A small image embedding model, trained from scratch.
Model: 3.17M parameters, 32-pixel images, arch efficientnet, norm batchnorm, activation relu, widths [40, 80, 160].
Training: 8600 steps, batches of 128.
Data: trained on telescope images of galaxies (Galaxy Zoo DECaLS), 22083 training examples, 49.8 epochs.
Rows from block 7, named by matrix and row number. Each number is 500 + 50 x the weight over its row's rms, rounded and kept within 0 to 999. All counts start at 0. Numbers have three digits each. After the name is the row's rms in percent of the matrix's.
# convs2: project pointwise conv (model.blocks.7.convs.2.weight, 80x480x1x1), inputs 0-79
convs2.3 104:504490444382548455591507540526504450542619502609429410486542471556487533524501465519506547467562495547526509534441483522432549424606494534439447454480518490553528485496470590401488567429505478418570531501496504481452430527436474464536447477
convs2.4 110:488524495483451463502516520507493456543512509518481554463441470535580503508453481508415585385498519485501483451408469492571422477525386580489462527551507507501613511619609478446558484466574457525476508446507542471483457476515501568562484464
convs2.5 098:579483468493509508522519421487441493540530545511548549518550523497467512498530541496472516542489487483437534550548521424489595489457520481588446536558479694496597460445585487533530498579480522514406519487520500512523507474535514520441462478
convs2.6 105:587505449487540512434456475471389471465447431462424537515453495519494534503493491448439457548540464450561503484428573441505529602417443462419534446463538392535494467510450479460524477451566433395565466499560494549503476523534485512468468444
convs2.7 087:567533556461459566477480532425455436564455520457530452540588490577515506599471546538485500528500491485496488497457429412524520495432563440457511521385534473466480550545536506508529548401554526519432495504385488524495513509532467397453547553
convs2.8 118:552513462454524464531481378499499441454525510450485479503475494482488541511492465479516491484551463502494522381528413431479473557510544488511423502465469472463446474509455478415501429497562423483459479486482473423429367428484439411499410441
convs2.9 096:558368533470562554511492481666522523475538578488525534591554482521486560550527487409578538513539490520510461500502484466451482541546484522490629468442430549502411510536427468577508464525496453559495516505524541504555508474507536576530579421
convs2.10 092:513491542476563525503547455561550523546515541545410573525424551521523472458574481527615560466560596508574497509505546486462445497572518504503526543467541539560524527477558568562408437517464439512428505462564569552495499505593510549555552479
convs2.11 090:518450488521455431595518470523488575486477480485574573559423483476545516503467504497466543519454540501385440510486463482481410476481522576462500477415483531445487395476458477571448428479465476468487418422431430500508494420533460458532515556
convs2.12 111:502499511562453494517487531477505564515581613567593531425584557531512474570509550547562485517418616569514542538546505464554488462506534474515464522533545563489554502548530614531553527487570531564503577480560589468500568538482565578470490534
convs2.13 094:544491528479519548474549612598481586545583544504633481501546520521478464491484512523530497561515538520531469468502382631489497491500493573522506527505484455559495502565467524511488596520537465518492551513547534506480496496444511647499493502
convs2.14 096:496409510455461532467498559535514528525523515552494467445540547519550519543472541556533555499483567547567530553492526520478548508546539594463539579485533503513537514542518588567465568525480502498491557534556596565452444508527440575572390501
convs2.15 094:506484401497463480536550475653520520551504539507459499548548496477502529571516503574530539501398506494484515468471356506522504490590514595602489557516524532524564412472386470469386527470559444568498476427449496505426486500515505540553498502
convs2.16 097:510548506530466563494464469398426340582514515464488466581529522509484620625465395536484467544463465522488546538477437408470443490466353559532453487482509481524510463555593514473475451491499508547516514492447462534474526506505461466477428565
convs2.17 085:442481478479510449500539517590503506520475391501553483516427479441528471505501431567530579514470507477514501535422436554548414457618480557467459486433452558480492563471538408535472500589423492447441490463445447515450558470483545477614467484
convs2.18 088:517467568460514504496383530504468486432447523497573518445517480413490533376544459393481509541484400522427532590585555402494497568520541531482475589479464564349444608551463508506495429545573593463491400405547530526517552491491529573511507515
convs2.19 092:445502519418512530418467496556456531479416480500504520546482500537390708535512485548515407507508461515426471476469560524391526586497470485437536490516535594577519436519464495453462504498377411479537485461489461432525478444400457524440539520
convs2.20 092:547589482498532512505524508473504460475559439520457529518473539504405441584467535617511389483577540494515448530483520423494496551426560426496502513559521436536592617485500502438486569447546542429603536544482471452388560530393510496454539495
convs2.21 097:467555555512459482519481498451561522551558568553549459467504554464464477592524486564472495590442535551492541511522448398523553456522541492479498514393500475462575527551514542530540513537516578531514537486453503541471505506435468419529461559
convs2.22 100:483453555516474557493570508483470423521556503585541489492513522604506526484503536448545507562475611530500541502478581540528525462502470479435533495433550519632537490472485563501534666572480497532480515569572609519526491440531458504505454523
convs2.23 091:510434526482468536477528542522576544500536483594534479426530473563464538525501575494596507475512466459575454485498523603514590473554435454520533549541396423509508549488626507554448531534548451449519501454550549489537491479549550512553413469
convs2.24 083:496477459472471450452518540525596483433508445468482437494484444502541486486552511515476587526525507494562527589490482511436496473614477520463484516476490585467569374489506498494493522510508542468523534415526468497561481509553497572570506447
convs2.25 103:520559519450461474473488486459507512505488488497409450534554428454395536570498414500495420481509466521470434485388516481469489501409482399517532532445479459447495472463469541543487495414556505451526518478513525551479486522386487501419526478
convs2.26 110:523468539535542512511462468518546597506460483439577540524508465462427423581503533537508477526452480511406519469531412502542475481510468469476581503608477474470484509520562444527484494494463492405468526484386472504484490477506508442444502532
convs2.27 109:501549455475461436541481515500461507444519532502503643429459539521581419460462473537544562468458537511524499541548576391630600418495552509532524481460497435531546437380534566505539553481499531467534529519521524470530425469591475542544453542
convs2.28 094:370422506496468426480539456510577567500527530501609595447615498396554501543565520541479523501460531513463523530489508511499627396551422492466491452532493536374577503521592521501497487497438511494389523580426457548517528583551585489510513531
convs2.29 113:612522510507649560503449568411512520490432412470544430543507528519503454586516585449393441516590419504552520546496521490585545506445595479484492367533527434525474632477410488470527493509553456421582418484587535542432481467437428532450513483
convs2.30 116:442516481448495473493533492488454505496547573521468458409484515521544475573500559559509542479527515583607506476525553508528502496518508565529528577496531458526538504532500545531603511493497580612493569490581584520514464456527487590502419512
convs2.31 102:486563462461486472469460518517522547552492460447490568500556528371428599496546493546536441507501517474466502469538468569429483496411505439542474565495448507449546482491532509526391465458498519507422483425421510552476516463516518456434519483
convs2.32 135:482569473516452464502563508595570516607540526639439531430534481474522549547507549538615591513470528490569469507501556503480512444592507560541492452437512534501487489477485504541454535543483563606515526483512501511518544537513516510611482517
convs2.33 095:518516550529480472527528518544409430495546424546531574504409520477583545494553499523594557530476543482570557484502516516598457441599546611498475441526553433446500559415536580459457463490470504465551460545482479508457511473570452469609432520
convs2.34 090:539522528469517511406505622459412482471481459444502440527510654541506536555513631510411466575474516463515546578581479561565435526423402466478513523445460419427542516468602453541476461553574485490436531552532540569520500548432557516486497543
convs2.35 107:469472552474486521422486500435446438413469473492463387521410489463522588536527466470485493501569509516483526523530386459530531551462421502516463499376509433491453401501519486451535510513415502451481538584502437507478437516533449400469433469
convs2.36 104:533487502545548449540480506487392522503522580531537429500469524517542429430443512526459558525489552505583569552565541413584400488532552548552453531614484531516396554465540488508546505551564526523559504431596580446552522474447594587512428519
convs2.37 094:589571428534483550542421483591488551530431463489513549546453466582467372539516512417461478529506440462520449507552599430562473482536516501576544465512386546560452515454524443524541421413540473515481462508480449444485586430411564520449495510
convs2.38 097:403571493497515445456511527520549516489484465484443421456434437509561472436476404479582581533538530494517496464475411594458434497593542499431469511464494419538486478527390498514603441477503570505483499403590496454525425444530489498609505497
convs2.39 110:514462461535563532497491532435359485490495413438546491482518527566500476475481486514417445529550515448454505479469404418499460575379429461428481528539501458540629461535535523438520473453487466488547490522473420561524514490491427461416454481
convs2.40 084:487455448482546464581590473559499501586553537491535537453355434438534418473482429485554545529476477502370557475511469485516395453541517579654490495456466523384453421517522471558502452482469465539386473535508535457548419475532531466539451505
convs2.41 106:426472535502501531497533481389440511536457581498610441447527548495532544509458541594369532417516577487522518536423449497515518511450561499466514432494605466470565441527515527461637524440461434535496544528541556499508445557505542607516475533
convs2.42 105:498495597437445547535525563482556479535536509536535443468483473526533546469522481486507550433491510568565495519443387543475559499514558560572471501601522543540551471500520571453526544588524591512553521486652599535532413458529473513499494537
convs2.43 098:388577488470486473432552443605576522510532452512527601503429474423588389476548570532633572568515561481501471474513485485467512528561438516431449482527427414430571506371467550447479463423501463463491530396478466442457550535570488515585527485
convs2.44 089:494424458439479515583527466532521549477544489467519673471503470534531469519494475565516481496461535576580495448474430449573510487551591583473579466420477467533537466497472560537469512415583474469628568497567543489480477447458412511499507517
convs2.45 096:527471526539602535582554490541539442551523512585480483585536497436531557477554539471524532503611515511533542488485480526600528491537469530563473432495558478482443557465545522523500526494448485433527484453520556520533555625503446557476540478
convs2.46 081:479472424526541479592521501516543487528513524525535577463518512490471555506437509497464552503531517519444457483507521519379427499531535535515421622474489499538425427520446463440483479449475527589456486648456519477544512497490402526587491475
convs2.47 098:511481488491488565467552385500576417419548525524519511448525484563483458508493464494450509528504519571482496472514540454567511498503607528532519439360579534538429594449425531479557545509484447464601529559571573500477476487471560523517446505
convs2.48 092:506396556411405478342541478423611505473428520464494421496497487447518425480524557493510521519469484487554537507522511413473520540525519418538502433545539627426397482562417473393486476471555509514580426573590463481472532533483513543529455437
convs2.49 105:435397454463467512517445491488558492444498433446493512534423485523500450609499434468500478452519452454435477446493492430370434562477513505544477471547412516427431400524538422520447475436480562512440465517416475488440511471515518471485540419
convs2.50 110:504483521620470516455449492462482445551475453465530507629550492413414517511548442421505410537504462499474508508477473452523543545412505454536565452617468473428464410445511506495461477507524485485457461562475519538468586485439556516433542486
convs2.51 090:508532492466476550504428556420466447510486464480514429555468458425446468507520574460419461539493453510515482472480411551583519465485535459509568496356534530523454515442482496517434444477470441522406476482496444542469560548445509518481551504
convs2.52 119:476589530469522576502414423470488545540474410462526472520516467428406480483510464466498404500481399446503559461515481507469446510444522373554503503506542469404523503552450444557424402443529424500508455553434456460531534505480480464412555461
convs2.53 095:427425478499508441359489509586610510500600550530488560466513509490525512488491547625600552531480543542460503510544516522451534484485539516441546446505479420552527402569468560419484585490420545420519539490518494521428471436514448377445480544
convs2.54 119:575511500478531552521374436504484469477439549487540485539523539514383487455496497469434431543595427529457523491499469484531578575459444463539541489505518524558515523414402508462601478458516449469554445497575535461570435438395516563438498529
convs2.55 109:404492470522502473604636487500436459444558534547578545512428544502571490465481579547427472499551568515481497523490581523421554493519504604460493516492493448483613475558492498576482495502465505538496542599454466523455481495571416510554500490
convs2.56 083:528479551518501477515505482416448472499507551537566492469522460591477480513497431491400496509455483499508503557502462427635333531505489440550483511578493561521516485453539476460562464518492487517421510548599545529546423486490608570434472538
convs2.57 095:466479468483455497484565463452462440458542576536520502425544454525503431480496529568471501432472533529555422544550524534525599459457476480535548542494459487493652406454524521441539568493495507513417529490542564494453461533523615563474545539
convs2.58 109:442523638547504571436488563437428528540499490469561432564422470503492476538593597450473461542484494512472477507537486452465499519455434459544529540470534521547473506451449528622374450483474470472478578533496448553470619509469444440449538553
convs2.59 103:462572533544423534516520485522495528491567593552448446528458511534506527531534528534575525562513535531547540520576433548560464423535445451467567402443543481546589524416574539530527509516539432538507534564542548478437500479552543467576523534
convs2.60 095:536629514495516514504508573466517443582529486506438540522479525584425520489488553556537450521493517464450518504568466528522548478523453470485538415481510481461479477495538487485472511538441482508557525545460434535521509500458494488485654559
convs2.61 093:421477484537508494553624515635503482527530521483564462471464449475527530418497548523579555441488510583471508510466468577481463455532452470611515605522505454597574541446455525520575379476433428519522548499547532550551432511503560585492513518
convs2.62 101:439390451404510353451569498475491468431505483555477514400527469439521510486503493455586530521473459463517493492566575504522575493554495501458410510507469536472475464510398477501483572543468591427460453447466497474526482424569451474543438512
convs2.63 094:506474458477546490534509423578556440564526518533461481460498549371485550532502434472476506409544476519447506468468501482473492456573553555469453449539462471526444411472498477453549525440580400484541448473434469510500555579419508539563509453
convs2.64 087:495467589545536503589415461372522401407433500495539447528469493606460593566519492513428460460505537516536505439447488477611564566482524476593558532528572490617522437582537492539484606479549432541569478535534512487558506444412474488436399501
convs2.65 094:513524503504448535457476509472458546463479405456521473550425572563467526560489434536478454470536492451515439467507543523456465551516413435475569463554464455526574489464474476546495441482496466425564507495486484545473510466470518434452488494
convs2.66 096:512580460528511590449485393575486454571505548485426488524503492450496414480503526410430496547572401491406524439480550475566380478502546398473519509344448480452396563436383456474525456489566430527379462567441487474493505495485493492438520525
convs2.67 116:605495489494584528521467473452355457510479416441529460560514496573445564478507447464404397533575422372534484495426449466544528514465482487469491473540472513489532472492459395464467524452540492440560410461495488497500524440461445490413451481
convs2.68 106:450558514443437459484521602526500554500534645502430511531498525499546511447498543489455557489468562619595511543493580495518544493513454488483460562520507529424599468506500520465542489563444490531408552532564564531433470501539616585529542507
convs2.69 098:451612549500512506494472581557490542579446432457443476536429467514511471418509496477517526475488422435452462440487484561474488444523490477455493501415467540357406463493416449501490429572448379563523429549397376464558470438545427398538557486
convs2.70 105:443568486541363430493570613459547578538532534514512499482531487487573450480446476494508582564463533547549545504449552491428447454538564510413467473420519552561513499457557555573516502583476510505459471532496467489452442506539510411566414515
convs2.71 107:493489556453464560547489461457473510528476500524516580507442532429440571523532472522548439515458499522496427540536528484557364489451543486461531541450470554407459477524516528472502426506430534601452507424466491514454506520434449507441581511
convs2.72 080:488575522567462530358510428457378484470461405408488615490514491448585543531464501494454525488457502463539502469436507492417468487513472562404476468454497476536556484529482473552508509407436463536379474546533442469492475490565541518491484482
convs2.73 102:490617507469463572651442523559434590508399514446583475583482476515452601451534509531438454482469473501523435473515481505518469400481521499483614437558508537488598453429459450468505473435451431542500482524516549471500514480473540490416630522
convs2.74 102:512534508523389486506549453441561473506517557546519564423562504587541446466443545458482517502423569580565444544538530491474495420528471496510497530563473510542577566506502509463549598518514582497492583458531548543530467503550503490570452576
convs2.75 104:423462435492485415425519634468505527406490515525608515480497515533535455443462549530496532503521471565516424560513489550463612441466528487485528561476507428490537515550582504510541555522436592401494539509430559512502443478483517411495568538
convs2.76 093:452487472503514488508516479459515432516564550522485417481506489429538666528529478418558508502527524465566469507435577607461621469601585477547457517562450517539478510508424471445500396524453516523515444438472513473470510554551574524606424460
convs2.77 102:452524540490454492482434428452490516491426428430467556522503459509451420535496489439444437595480426445423518566550511489424438551511472426467511489535486479417485505366507426485500487495398440446431422397451460489436499447435478466446506422
convs2.78 096:570427546478448555516462454511552542505455488454423434514513471582534441551486443398583572531414455511629542538565381555560443462562520505539490581552551533635437475498488499437435464535512495535439422464528517508493518453503469533542497494