python train.py --model="image embedding model" --translate=0.06 --color_jitter=0.2 --expansion=6 --widths=[40, 80, 160] --init="orthogonal" --shampoo_beta=0.95 --merge_dims=true --one_sided=true
Rows from block 12, named by matrix and row number. Each number is 500 + 25 x the weight over its row's rms, rounded and kept within 0 to 999. All counts start at 0. Numbers have three digits each. After the name is the row's rms in percent of the matrix's.
# fc2: squeeze-excite expand (model.blocks.12.se.fc2.weight, 960x60), inputs 0-59
fc2.438 093:501487503508504507485489505473501502499488439491505439513489511504494513514437514516525524487492512506504459485449500496511501485428470470465489516495499484487514481506417501512511
fc2.439 078:496470516483501478499500503505500507525478445504525435494504525497482498510488485547499516492498489489478476509427499516488508517435515473476526461511528493493481508496430510522514
fc2.440 100:481502493498524499498485491494514498505502429488502478483488481507521495504489487493491490482485518515509446476395468521509505510468495505425495483512494507516505511503445503490516
fc2.441 078:484490504516512487478484494497547498521474449499493479531484483502501518508418495504517477488518493503496467491405521488503498494443501493502525513509500465516487487508456484508484
fc2.442 088:511555472483507490506471480510511512510478548508503489501483521503514497507438495494518520498507502519487501516473502483506498499408498479427471466493493493521481523517452490490521
fc2.443 107:491454509491532500505500499509506492516470505501505552509495500486509464515533517490502490525501489482478428492531484511504509492584488517556500493492513487486502480508577509506514
fc2.444 086:483617522505493498488482506489500479509504491534505523512489498500499495498549520511513518524525479509482505500581500484505525503550495541508495494493492508495505485516536508511495
fc2.445 083:496480487480521505505504494497495497495493532501491560527503505528506520510532510495500497523504489494471523491546491489477493498566517581553497483507509482488486486502585487509492
fc2.446 096:501528502487523488532485508503490503525478471491490499498499524512520482505460503487514498487500494499496452513460520492500510515388507421492513508523528501504476490506476510489459
fc2.447 102:525372474515549504513506513514493523489488515494505488496516492504498503503445498480508524481488522504499488516473513505509497523453500474480510482497506510499501507468526485493455
fc2.448 108:501565486494474511509503500485491508511495547492505525485482478510490466506523506504522495511482466516522451511601494505512520501522525546542483471520516500500482503515523507519534
fc2.449 114:504507504512499501499505496503492526481512489526490455496501491499507506496475523512499500481506494492480438501475488501517497506438520423423508473498498507466478514493433526485462
fc2.450 076:506406496541502493499497515511496501489499470488473438499509487500504492508460533513520517522454494487517480510492505540508498498446515510483543471469456491479507493493471494486526
fc2.451 093:484479527495468502473496495500504483520515459496520446508506499501518509549480494500506512497504524523442461501476480495519509507429501456465507478495489497533496498506424497496541
fc2.452 071:509475513535489546498493517497499489501509434489496448504487490483515522500488515528484520492490494513549475523427514498506489480476477451463485506500534500502505523510448477523461
fc2.453 098:506591490482556508494508522503522511506497477487482546501493501516498505483522498508501503526492493482494518494571486504498493499525494558530487511530490502481525499510567511480470
fc2.454 106:495477493497562510515506518497490494484467523510494575521507497494491505502491511508510509514494483505507524523592511493513507528530502554554507522513507495467486490488556500489500
fc2.455 084:506458512512497507518512526497535520509505471488510462476508467488490483481456501505471480511508479523527457503441509499489515495429480467451513524510528511505477508486439494487467
fc2.456 103:506484496531450495540492505506483522501479453510518483511513494496519493468496505503509505484489500497474476483390504490491499510497502445465515504501477521491495504497429508508475
fc2.457 107:493625505480455476496506491495504492508484513506516474501491507507512501519523496508489496524507496496466483513505486493495503484520497517573489444490523510513471492481466498513511
fc2.458 096:483481521493516478490515504511511518484504472514487481493515496478543496490442531477512503470506510499550446498440473503517513505474509441530522460466508508467500510510454492500455
fc2.459 103:473542525485510509518505526504487500498499457516493468488495472502483510486460499486483512514484475499476472512453476522510524511439504439427511460523509501463492510503462503523477
fc2.460 093:488506471523531500493521511507503486503508522493470543505505507502505490507547494489524487512515522479530533520585503529525492478578509554549496502492503500475497494503545514500492
fc2.461 085:476533514508513485506536503503497508509488471516470463502493518474524488520422513506511507548514499512509427489524489494468484532499502469430536476511481476506513500492470518502496
fc2.462 084:471527489495510490501509484516496507510503453500493518502492443525508524484446480481496526514518494515436456505492530518529506522476491444457507515491510493481503487485515520518425
fc2.463 086:508517470505516489498501496495493486464482457506503449503490477493481513471461490504514528503472493501486461521439484525542495513438499494475505497505504492482518516475423495491446
fc2.464 080:507465492504513490459516494500509506474541516498481467499527478516497494464467515498519512490494519504533451512431474518517499522437473448513507471510490496518489492497435504531505
fc2.465 105:504528490501517499490510483512509481498507548503510551475506497496505502492499504509496515502490503492512511520612493505499487496550524539542524492502485500489483500493584515486489
fc2.466 086:495565515522472502496491534512508503507497484497505530511497499503480500498566501497513479524464498500479470473584498486485519487528497541563464486509512473484497511496515502501545
fc2.467 107:498502494511469492488490503477510514487507449517489407494504502482498491479480518502504503499509508477491449491508477479513527502474506414437518498469505512521507501493480491513460
fc2.468 100:485523518501510511510481502497497493531524463512517450482512533490518522513484478496497502502486518521502480492458495499517505507436502423481537476521500476514512497511416503508542
fc2.469 094:483580505511586496490488506500490497490498545491517478494511507517508503469447528516500501510477491496492469493454480519486484502496502502444531476512496509478518510510443503506499
fc2.470 104:492467499505488484500519505486494509492521557507491558521505525485494511491478510486504507523482501501506548505548526498482490504541476562563500511491511492523515495522581514490511
fc2.471 097:488543489509473490499496510498484491509543543530503560466493519505496519487538500496503501491482498507515559488538498494513488499588500541547516505497501524479514509508549514505515
fc2.472 093:472468495493520499498511488491492506483505535498506559510511496496505497493521483483497513508502498474542526497560485468493515498583490564561514487517469489493484498514536535505500
fc2.473 115:509531505510490514511507501505489515482481449493504442496503493491513492503444490508506499507503498481483422502421518495507508502468477468461495491505502499454473491491435492498498
fc2.474 101:511508487459481496463485506497500497503474456521508480492502481465502492484451516503513504507501526493498428518439481499499516504454490426489486480509505487484507505509437518467493
fc2.475 097:505549514482509490522503507497480501501516478467478488497504485495522510482416502493508513505516493510481445499472506513513492474403480493443506514502477506488492499489452496506500
fc2.476 114:485508491486525498521506486512483493496526460489488451495526459494517478487445502506502490489505519478515447506440528494531520532504495422490493491488521511491515505510435486503473
fc2.477 108:496525496491529502495497500504497518485509451490498448508507471504510502502482529509513493514496500501478424495437486500522485511449501431465488485519492489500513497485437512481462
fc2.478 096:485477508503468480479509511494498496501511466475514437494510502503486494512494492497507496514472518495498493513405499518493498514465510442426486482518485499496500499521436500504530
fc2.479 123:505504493502593493517497494511487499507507474513485559501500500505495507490524500492494501514486496508510542499528510483495509508526510521599474504491502521506516502503577497500516
fc2.480 102:498521473514521507478493489502487508475487466512483471515488474495511501446484534508494495498534501512494425498458488504493520497425510503448527511490500501446489507513462508498450
fc2.481 116:519594503497467503477495519497497498504490559495494546519489500510485484503496512500508493487517504507504457498569493512519492516511520540590506496494481515493494500497502508487495
fc2.482 101:512527489487524481533516500503522505500502435529491460499485483509506509456437497504503509504518516497492423476447490500509484494459509424486510491490499497480492525490491488502490
fc2.483 100:501513521505526489502493487497521511513470443481485457496482489504493520505409495494520499509498511498471467496461521500511511506428498441487492491512518500501515507506436505494477
fc2.484 107:487554506501479513510487474500502483500474467510489454489510511501492494516472492506493496504488510503439436501462472495499495518482480419445509495490501501502508486505431508513523
fc2.485 107:521545501505451508512519503482483493516538462498476504506499495487491513486447496497509495503508520478504452515462495467525501465456478439485501538505485520473501510511441476473455
fc2.486 088:487541506475480483488491480517491515483493449506519474508525512505489496485420501517512505480494497514492451477443496481515514482495517425457495497482511502510524515501446487480512
fc2.487 111:496491496501464508504500518504510509511476417492496456529507515478500501507450469501497511506494497498486457496445489506479507488428502459476496473507480515520490504472434515493498
fc2.488 105:507523486475519507529479508511487494497496524495490561506500491496515497457518520497476522523498518509542480497591487491511485512555506520557500492498492503475495513525556505523459
fc2.489 104:512531513486583482507490491502501531491495459517502516507516466491498496480488520511489501484511474491544555502462501493518501498588504548535493483491494496511513507492519508517457
fc2.490 109:514486506484492478480506498517506492499458487520498445486500521512488490511467501494501514506502498511503462491501497521491509508397504429464505499494500494458525509500426481508509
fc2.491 114:490490494476554503504523504515488491511475543485488567509509497496501509511502511517480506503495495504526533481549486497510523524545500540555514511499494494502498519508601498497481
fc2.492 096:518596503516456491499491519509494517512490506502497543500502524492472498501519514509501481503501471507469485490564519505499483494525488535584511544516521480502509498499523504490487
fc2.493 114:497499485512558498517495495500487495507483563505499573485488523497472504515515492503499492511489515507539503509545510493526517509525508550560519513501503491480507502507588513498486
fc2.494 095:501575498515454499511487509510500479493492526492497536491492482494518517505516513506486516511502481496471521484559472514509479491573481538565506494501517503511506488490560504526528
fc2.495 099:494498508508455511537497510486482482497488469512505435479499508500507511515486472498502486498498488517522459493414488501497495508438487456439501519509488499499489503526448493504536
fc2.496 104:525571502514489495500486526507506505493502441515494459514506496488487486512506513488511514493514510502495473508470532506490507475443491411456495498511514500485488499503435489488466
fc2.497 090:526540479498493493512509488495499519523478463508485434522515504494473506475481506507533503508503502488492467486440490501528503486458502440421501503510514510463468497490453506502493
fc2.498 107:500470490507520509495477513511479492490472528508495555519507478496514494494514511504520489475518507494512507528576517490511495490568483572531518505502520498494502520513559507520444
fc2.499 098:515501518476483504522518512489528518481519459494485455495506502509514502489482526472509513484488468517487499513402506506478523516473492449464509497527479488507479510506420501508476
fc2.500 104:504398500508517507484484488510493506498486425493513509498485517507497510492465502506494490503512507496514491498453490502496501493438494433427508495499499504494498504493507518506485
fc2.501 096:505578520513473499495496487515489533474521527505490541518494501497510497478523522495515495493502480504487540482553522483519491500566526523571506503499497513477514502491565503503482
fc2.502 101:501636513483459499510497509507514498492500541514507501517502485513492510492550527519496522493505523489470489488558529500506479489497502495487503512495510479478511512491510483494479
fc2.503 103:488642498498450504535500496497508489492509507506511492490493469489490523494458497498490513509497493490467469494496486494481490484496514464460508514510490490514522508516476491481496
fc2.504 100:515521503493525495471487490505488491511500548479482564503512479506470493497525500512502506489506498515528525497603483514535477504557483550537510489517514510503494510502542496520503
fc2.505 119:498387493489545508498504494515522502494501482506495492479513493488502507489461493508501495484489493507504534498445504503496501503540485447463486487498499504485492473494578502491489
fc2.506 107:507531505503510485489499494505480526523514475533489458507507442510505493488409516505517494503512496481484432515472497500511499496430491485486517508501507507466506498515456529501467
fc2.507 086:485510510508542503520506515490514502528497487476495519488494516457489517533539477489481510521499495510487486511463477511444520526497523604546476499490493479548481481506487495495528
fc2.508 082:513472489488505524515523480490505503503498473516485461535493544520523517532479521479476494463484475483510450490431484489533498507460482445482480483520496520520510504475435479494486
fc2.509 105:503505504506503518504509508506496498519481427486503448490500498492494487512475482505491498520511465492520481482420488516523484478438497448482482489491490496500493486494415494496494
fc2.510 116:509618492509545483477503496483504510503491477511516479497496480493505486476544539494478495493502501501501516502526510501509496471558501543547540513503514508478486511500472490511504
fc2.511 093:494487496519518508488501493490489513491488580495494550495505500504502488514518498481514490519489480511520523512541522530510514504501474592558524495512483509514496502498573488507521
fc2.512 120:514514491503479486518486508492495500490518439507490498509493499494476508507484512486461492499509490505487434500464509514511516487448510440436499543491492510507502504502420516504454
fc2.513 099:496503492507519492474519518504494497502454512498501555487519528506504486502539494510496463517499463504528513499536484496491512513571486548586478483509502488507496482486511484505565
fc2.514 105:506517494484478515482521510492487505497519477506526422491493503496495486506469495515513497522495517492537488507481490494500507512462522413480512494517484497481509476522402501522494
fc2.515 087:525545513521481482495517487503518510493502486484486434489454504499524513513492518486488504507497492489508438488419522499488502490460508434460517499499509495483477485474458499502472
fc2.516 091:497458507511496493531513496511499492499505442512524404500500496499512497508475496497499487505487493483497487506457519497483502519444491448446469484498497494491508511508426507496496
fc2.517 105:516428494497505490515516503501513502503495491510483471476495516490492507507462499527513510515506493489478472500380492514496500483463530455541525490520490510495493507497453505506504
fc2.518 096:516545501518576482526490503498505500492488428504495443495494492493492488476475506470495496482514485495502461501496503508487503518529513450420495497496515509465520520476492500474486
fc2.519 087:518553483490442497503492511477500496498497495516494451506507463519498484515506500483506513486502517495434440481436480508480511493490494451445498462503510510464490490506463515497507
fc2.520 090:495549508502562466505489499511497509507488488504500489513485501492509508506506506506496460516470481493474505490499512463480512503519515629542485518492511476518478474499518490505502
fc2.521 108:512365495497519493496515503525502509493467490487518484508500480495498490481431508482479514501502506493506497503458507504492490516472489456462478501512493510489504496492508487493471
fc2.522 105:491529474495489513501513503512520495506496433514488445502504502489513498517459505503500492495502492492473470483450486502519509487447490432471503466514489512475497518488412504501485
fc2.523 101:494513503493474498493502502505504484518483422513525449496495500505471493490475504490491503506509496513479460506454478527497513503423505426446503476514506509493472508458483497492506
fc2.524 104:470518491501464512534492485480513516505471418507515464506505506500505525514504500509496510516498483519507435506432482522505518521453486463447512515490495516497482497492453504512525
fc2.525 099:510515506509539472508500503502513508487503470499508458471478506475516506497451516496512495485511507507461417487475481471504507503486509439445511485513503507482487514490418498502480
fc2.526 076:470455496508481533519499508488488507514491426500502504520480474520485502540466510519495494466481513512535472482426520495529504532513495463455503470483515482490469508514471515489466
fc2.527 095:481451520487470510499484494495490465500474485503491427494508498509501478498443487495492516516505512505533476473450519494484488484420525445489497477515501499496502496493445480497496
fc2.528 092:506486510477438495547483504510494506493494469520488436511505466467515483483440498496484517492503498518501480494433515517489507512466498458468502481528502488495483476500444519506467
fc2.529 079:525556526500475515533492507476488495496482464510502487500542501522489508478445550489508500531517478496448452477501508524503495503432482485458500540517507507494461506487477508520495
fc2.530 125:479527512495583514470506502489507495496467536485497547504507471492503500495524493508493503489501500507528510492516484500505505503509491587566466507502489506521509495493573487485497
fc2.531 084:499455505490465507494488501458497476496505501480488437485523496510475478503465495498511487490507521504496548513421496525503501501465492457443505500498502490502512498523423513502487
fc2.532 087:480458493516496498529506500484518477511522459513498479503520502496516505512532502506492506480486530492523487497451506519488488533444507411412512513486491491505508499475471525504513
fc2.533 095:513554490509500508513494525511495509485516516485501559505483482506493517513539501485500507493495487509494532485546497509533499464585505526583486509502510508481511490520552492496476
fc2.534 095:517556498515523480503501503492518494473509515515490467498491499519499490480445519498492517516493514523496471486484495493491505524405529506416519481504516478474490502505447495499489
fc2.535 113:517524500487535517513515489475502514500506408502500455489501490498496501519445510495497507514490509506501481495450522513529513503474493464465488498493502485487483521518412491533481
fc2.536 097:519523502519528498470512518483476486523500440515499429474498520519478483481476508482512518510492494495531523483411501499502506494470518446455536483477508501503477505499480496498482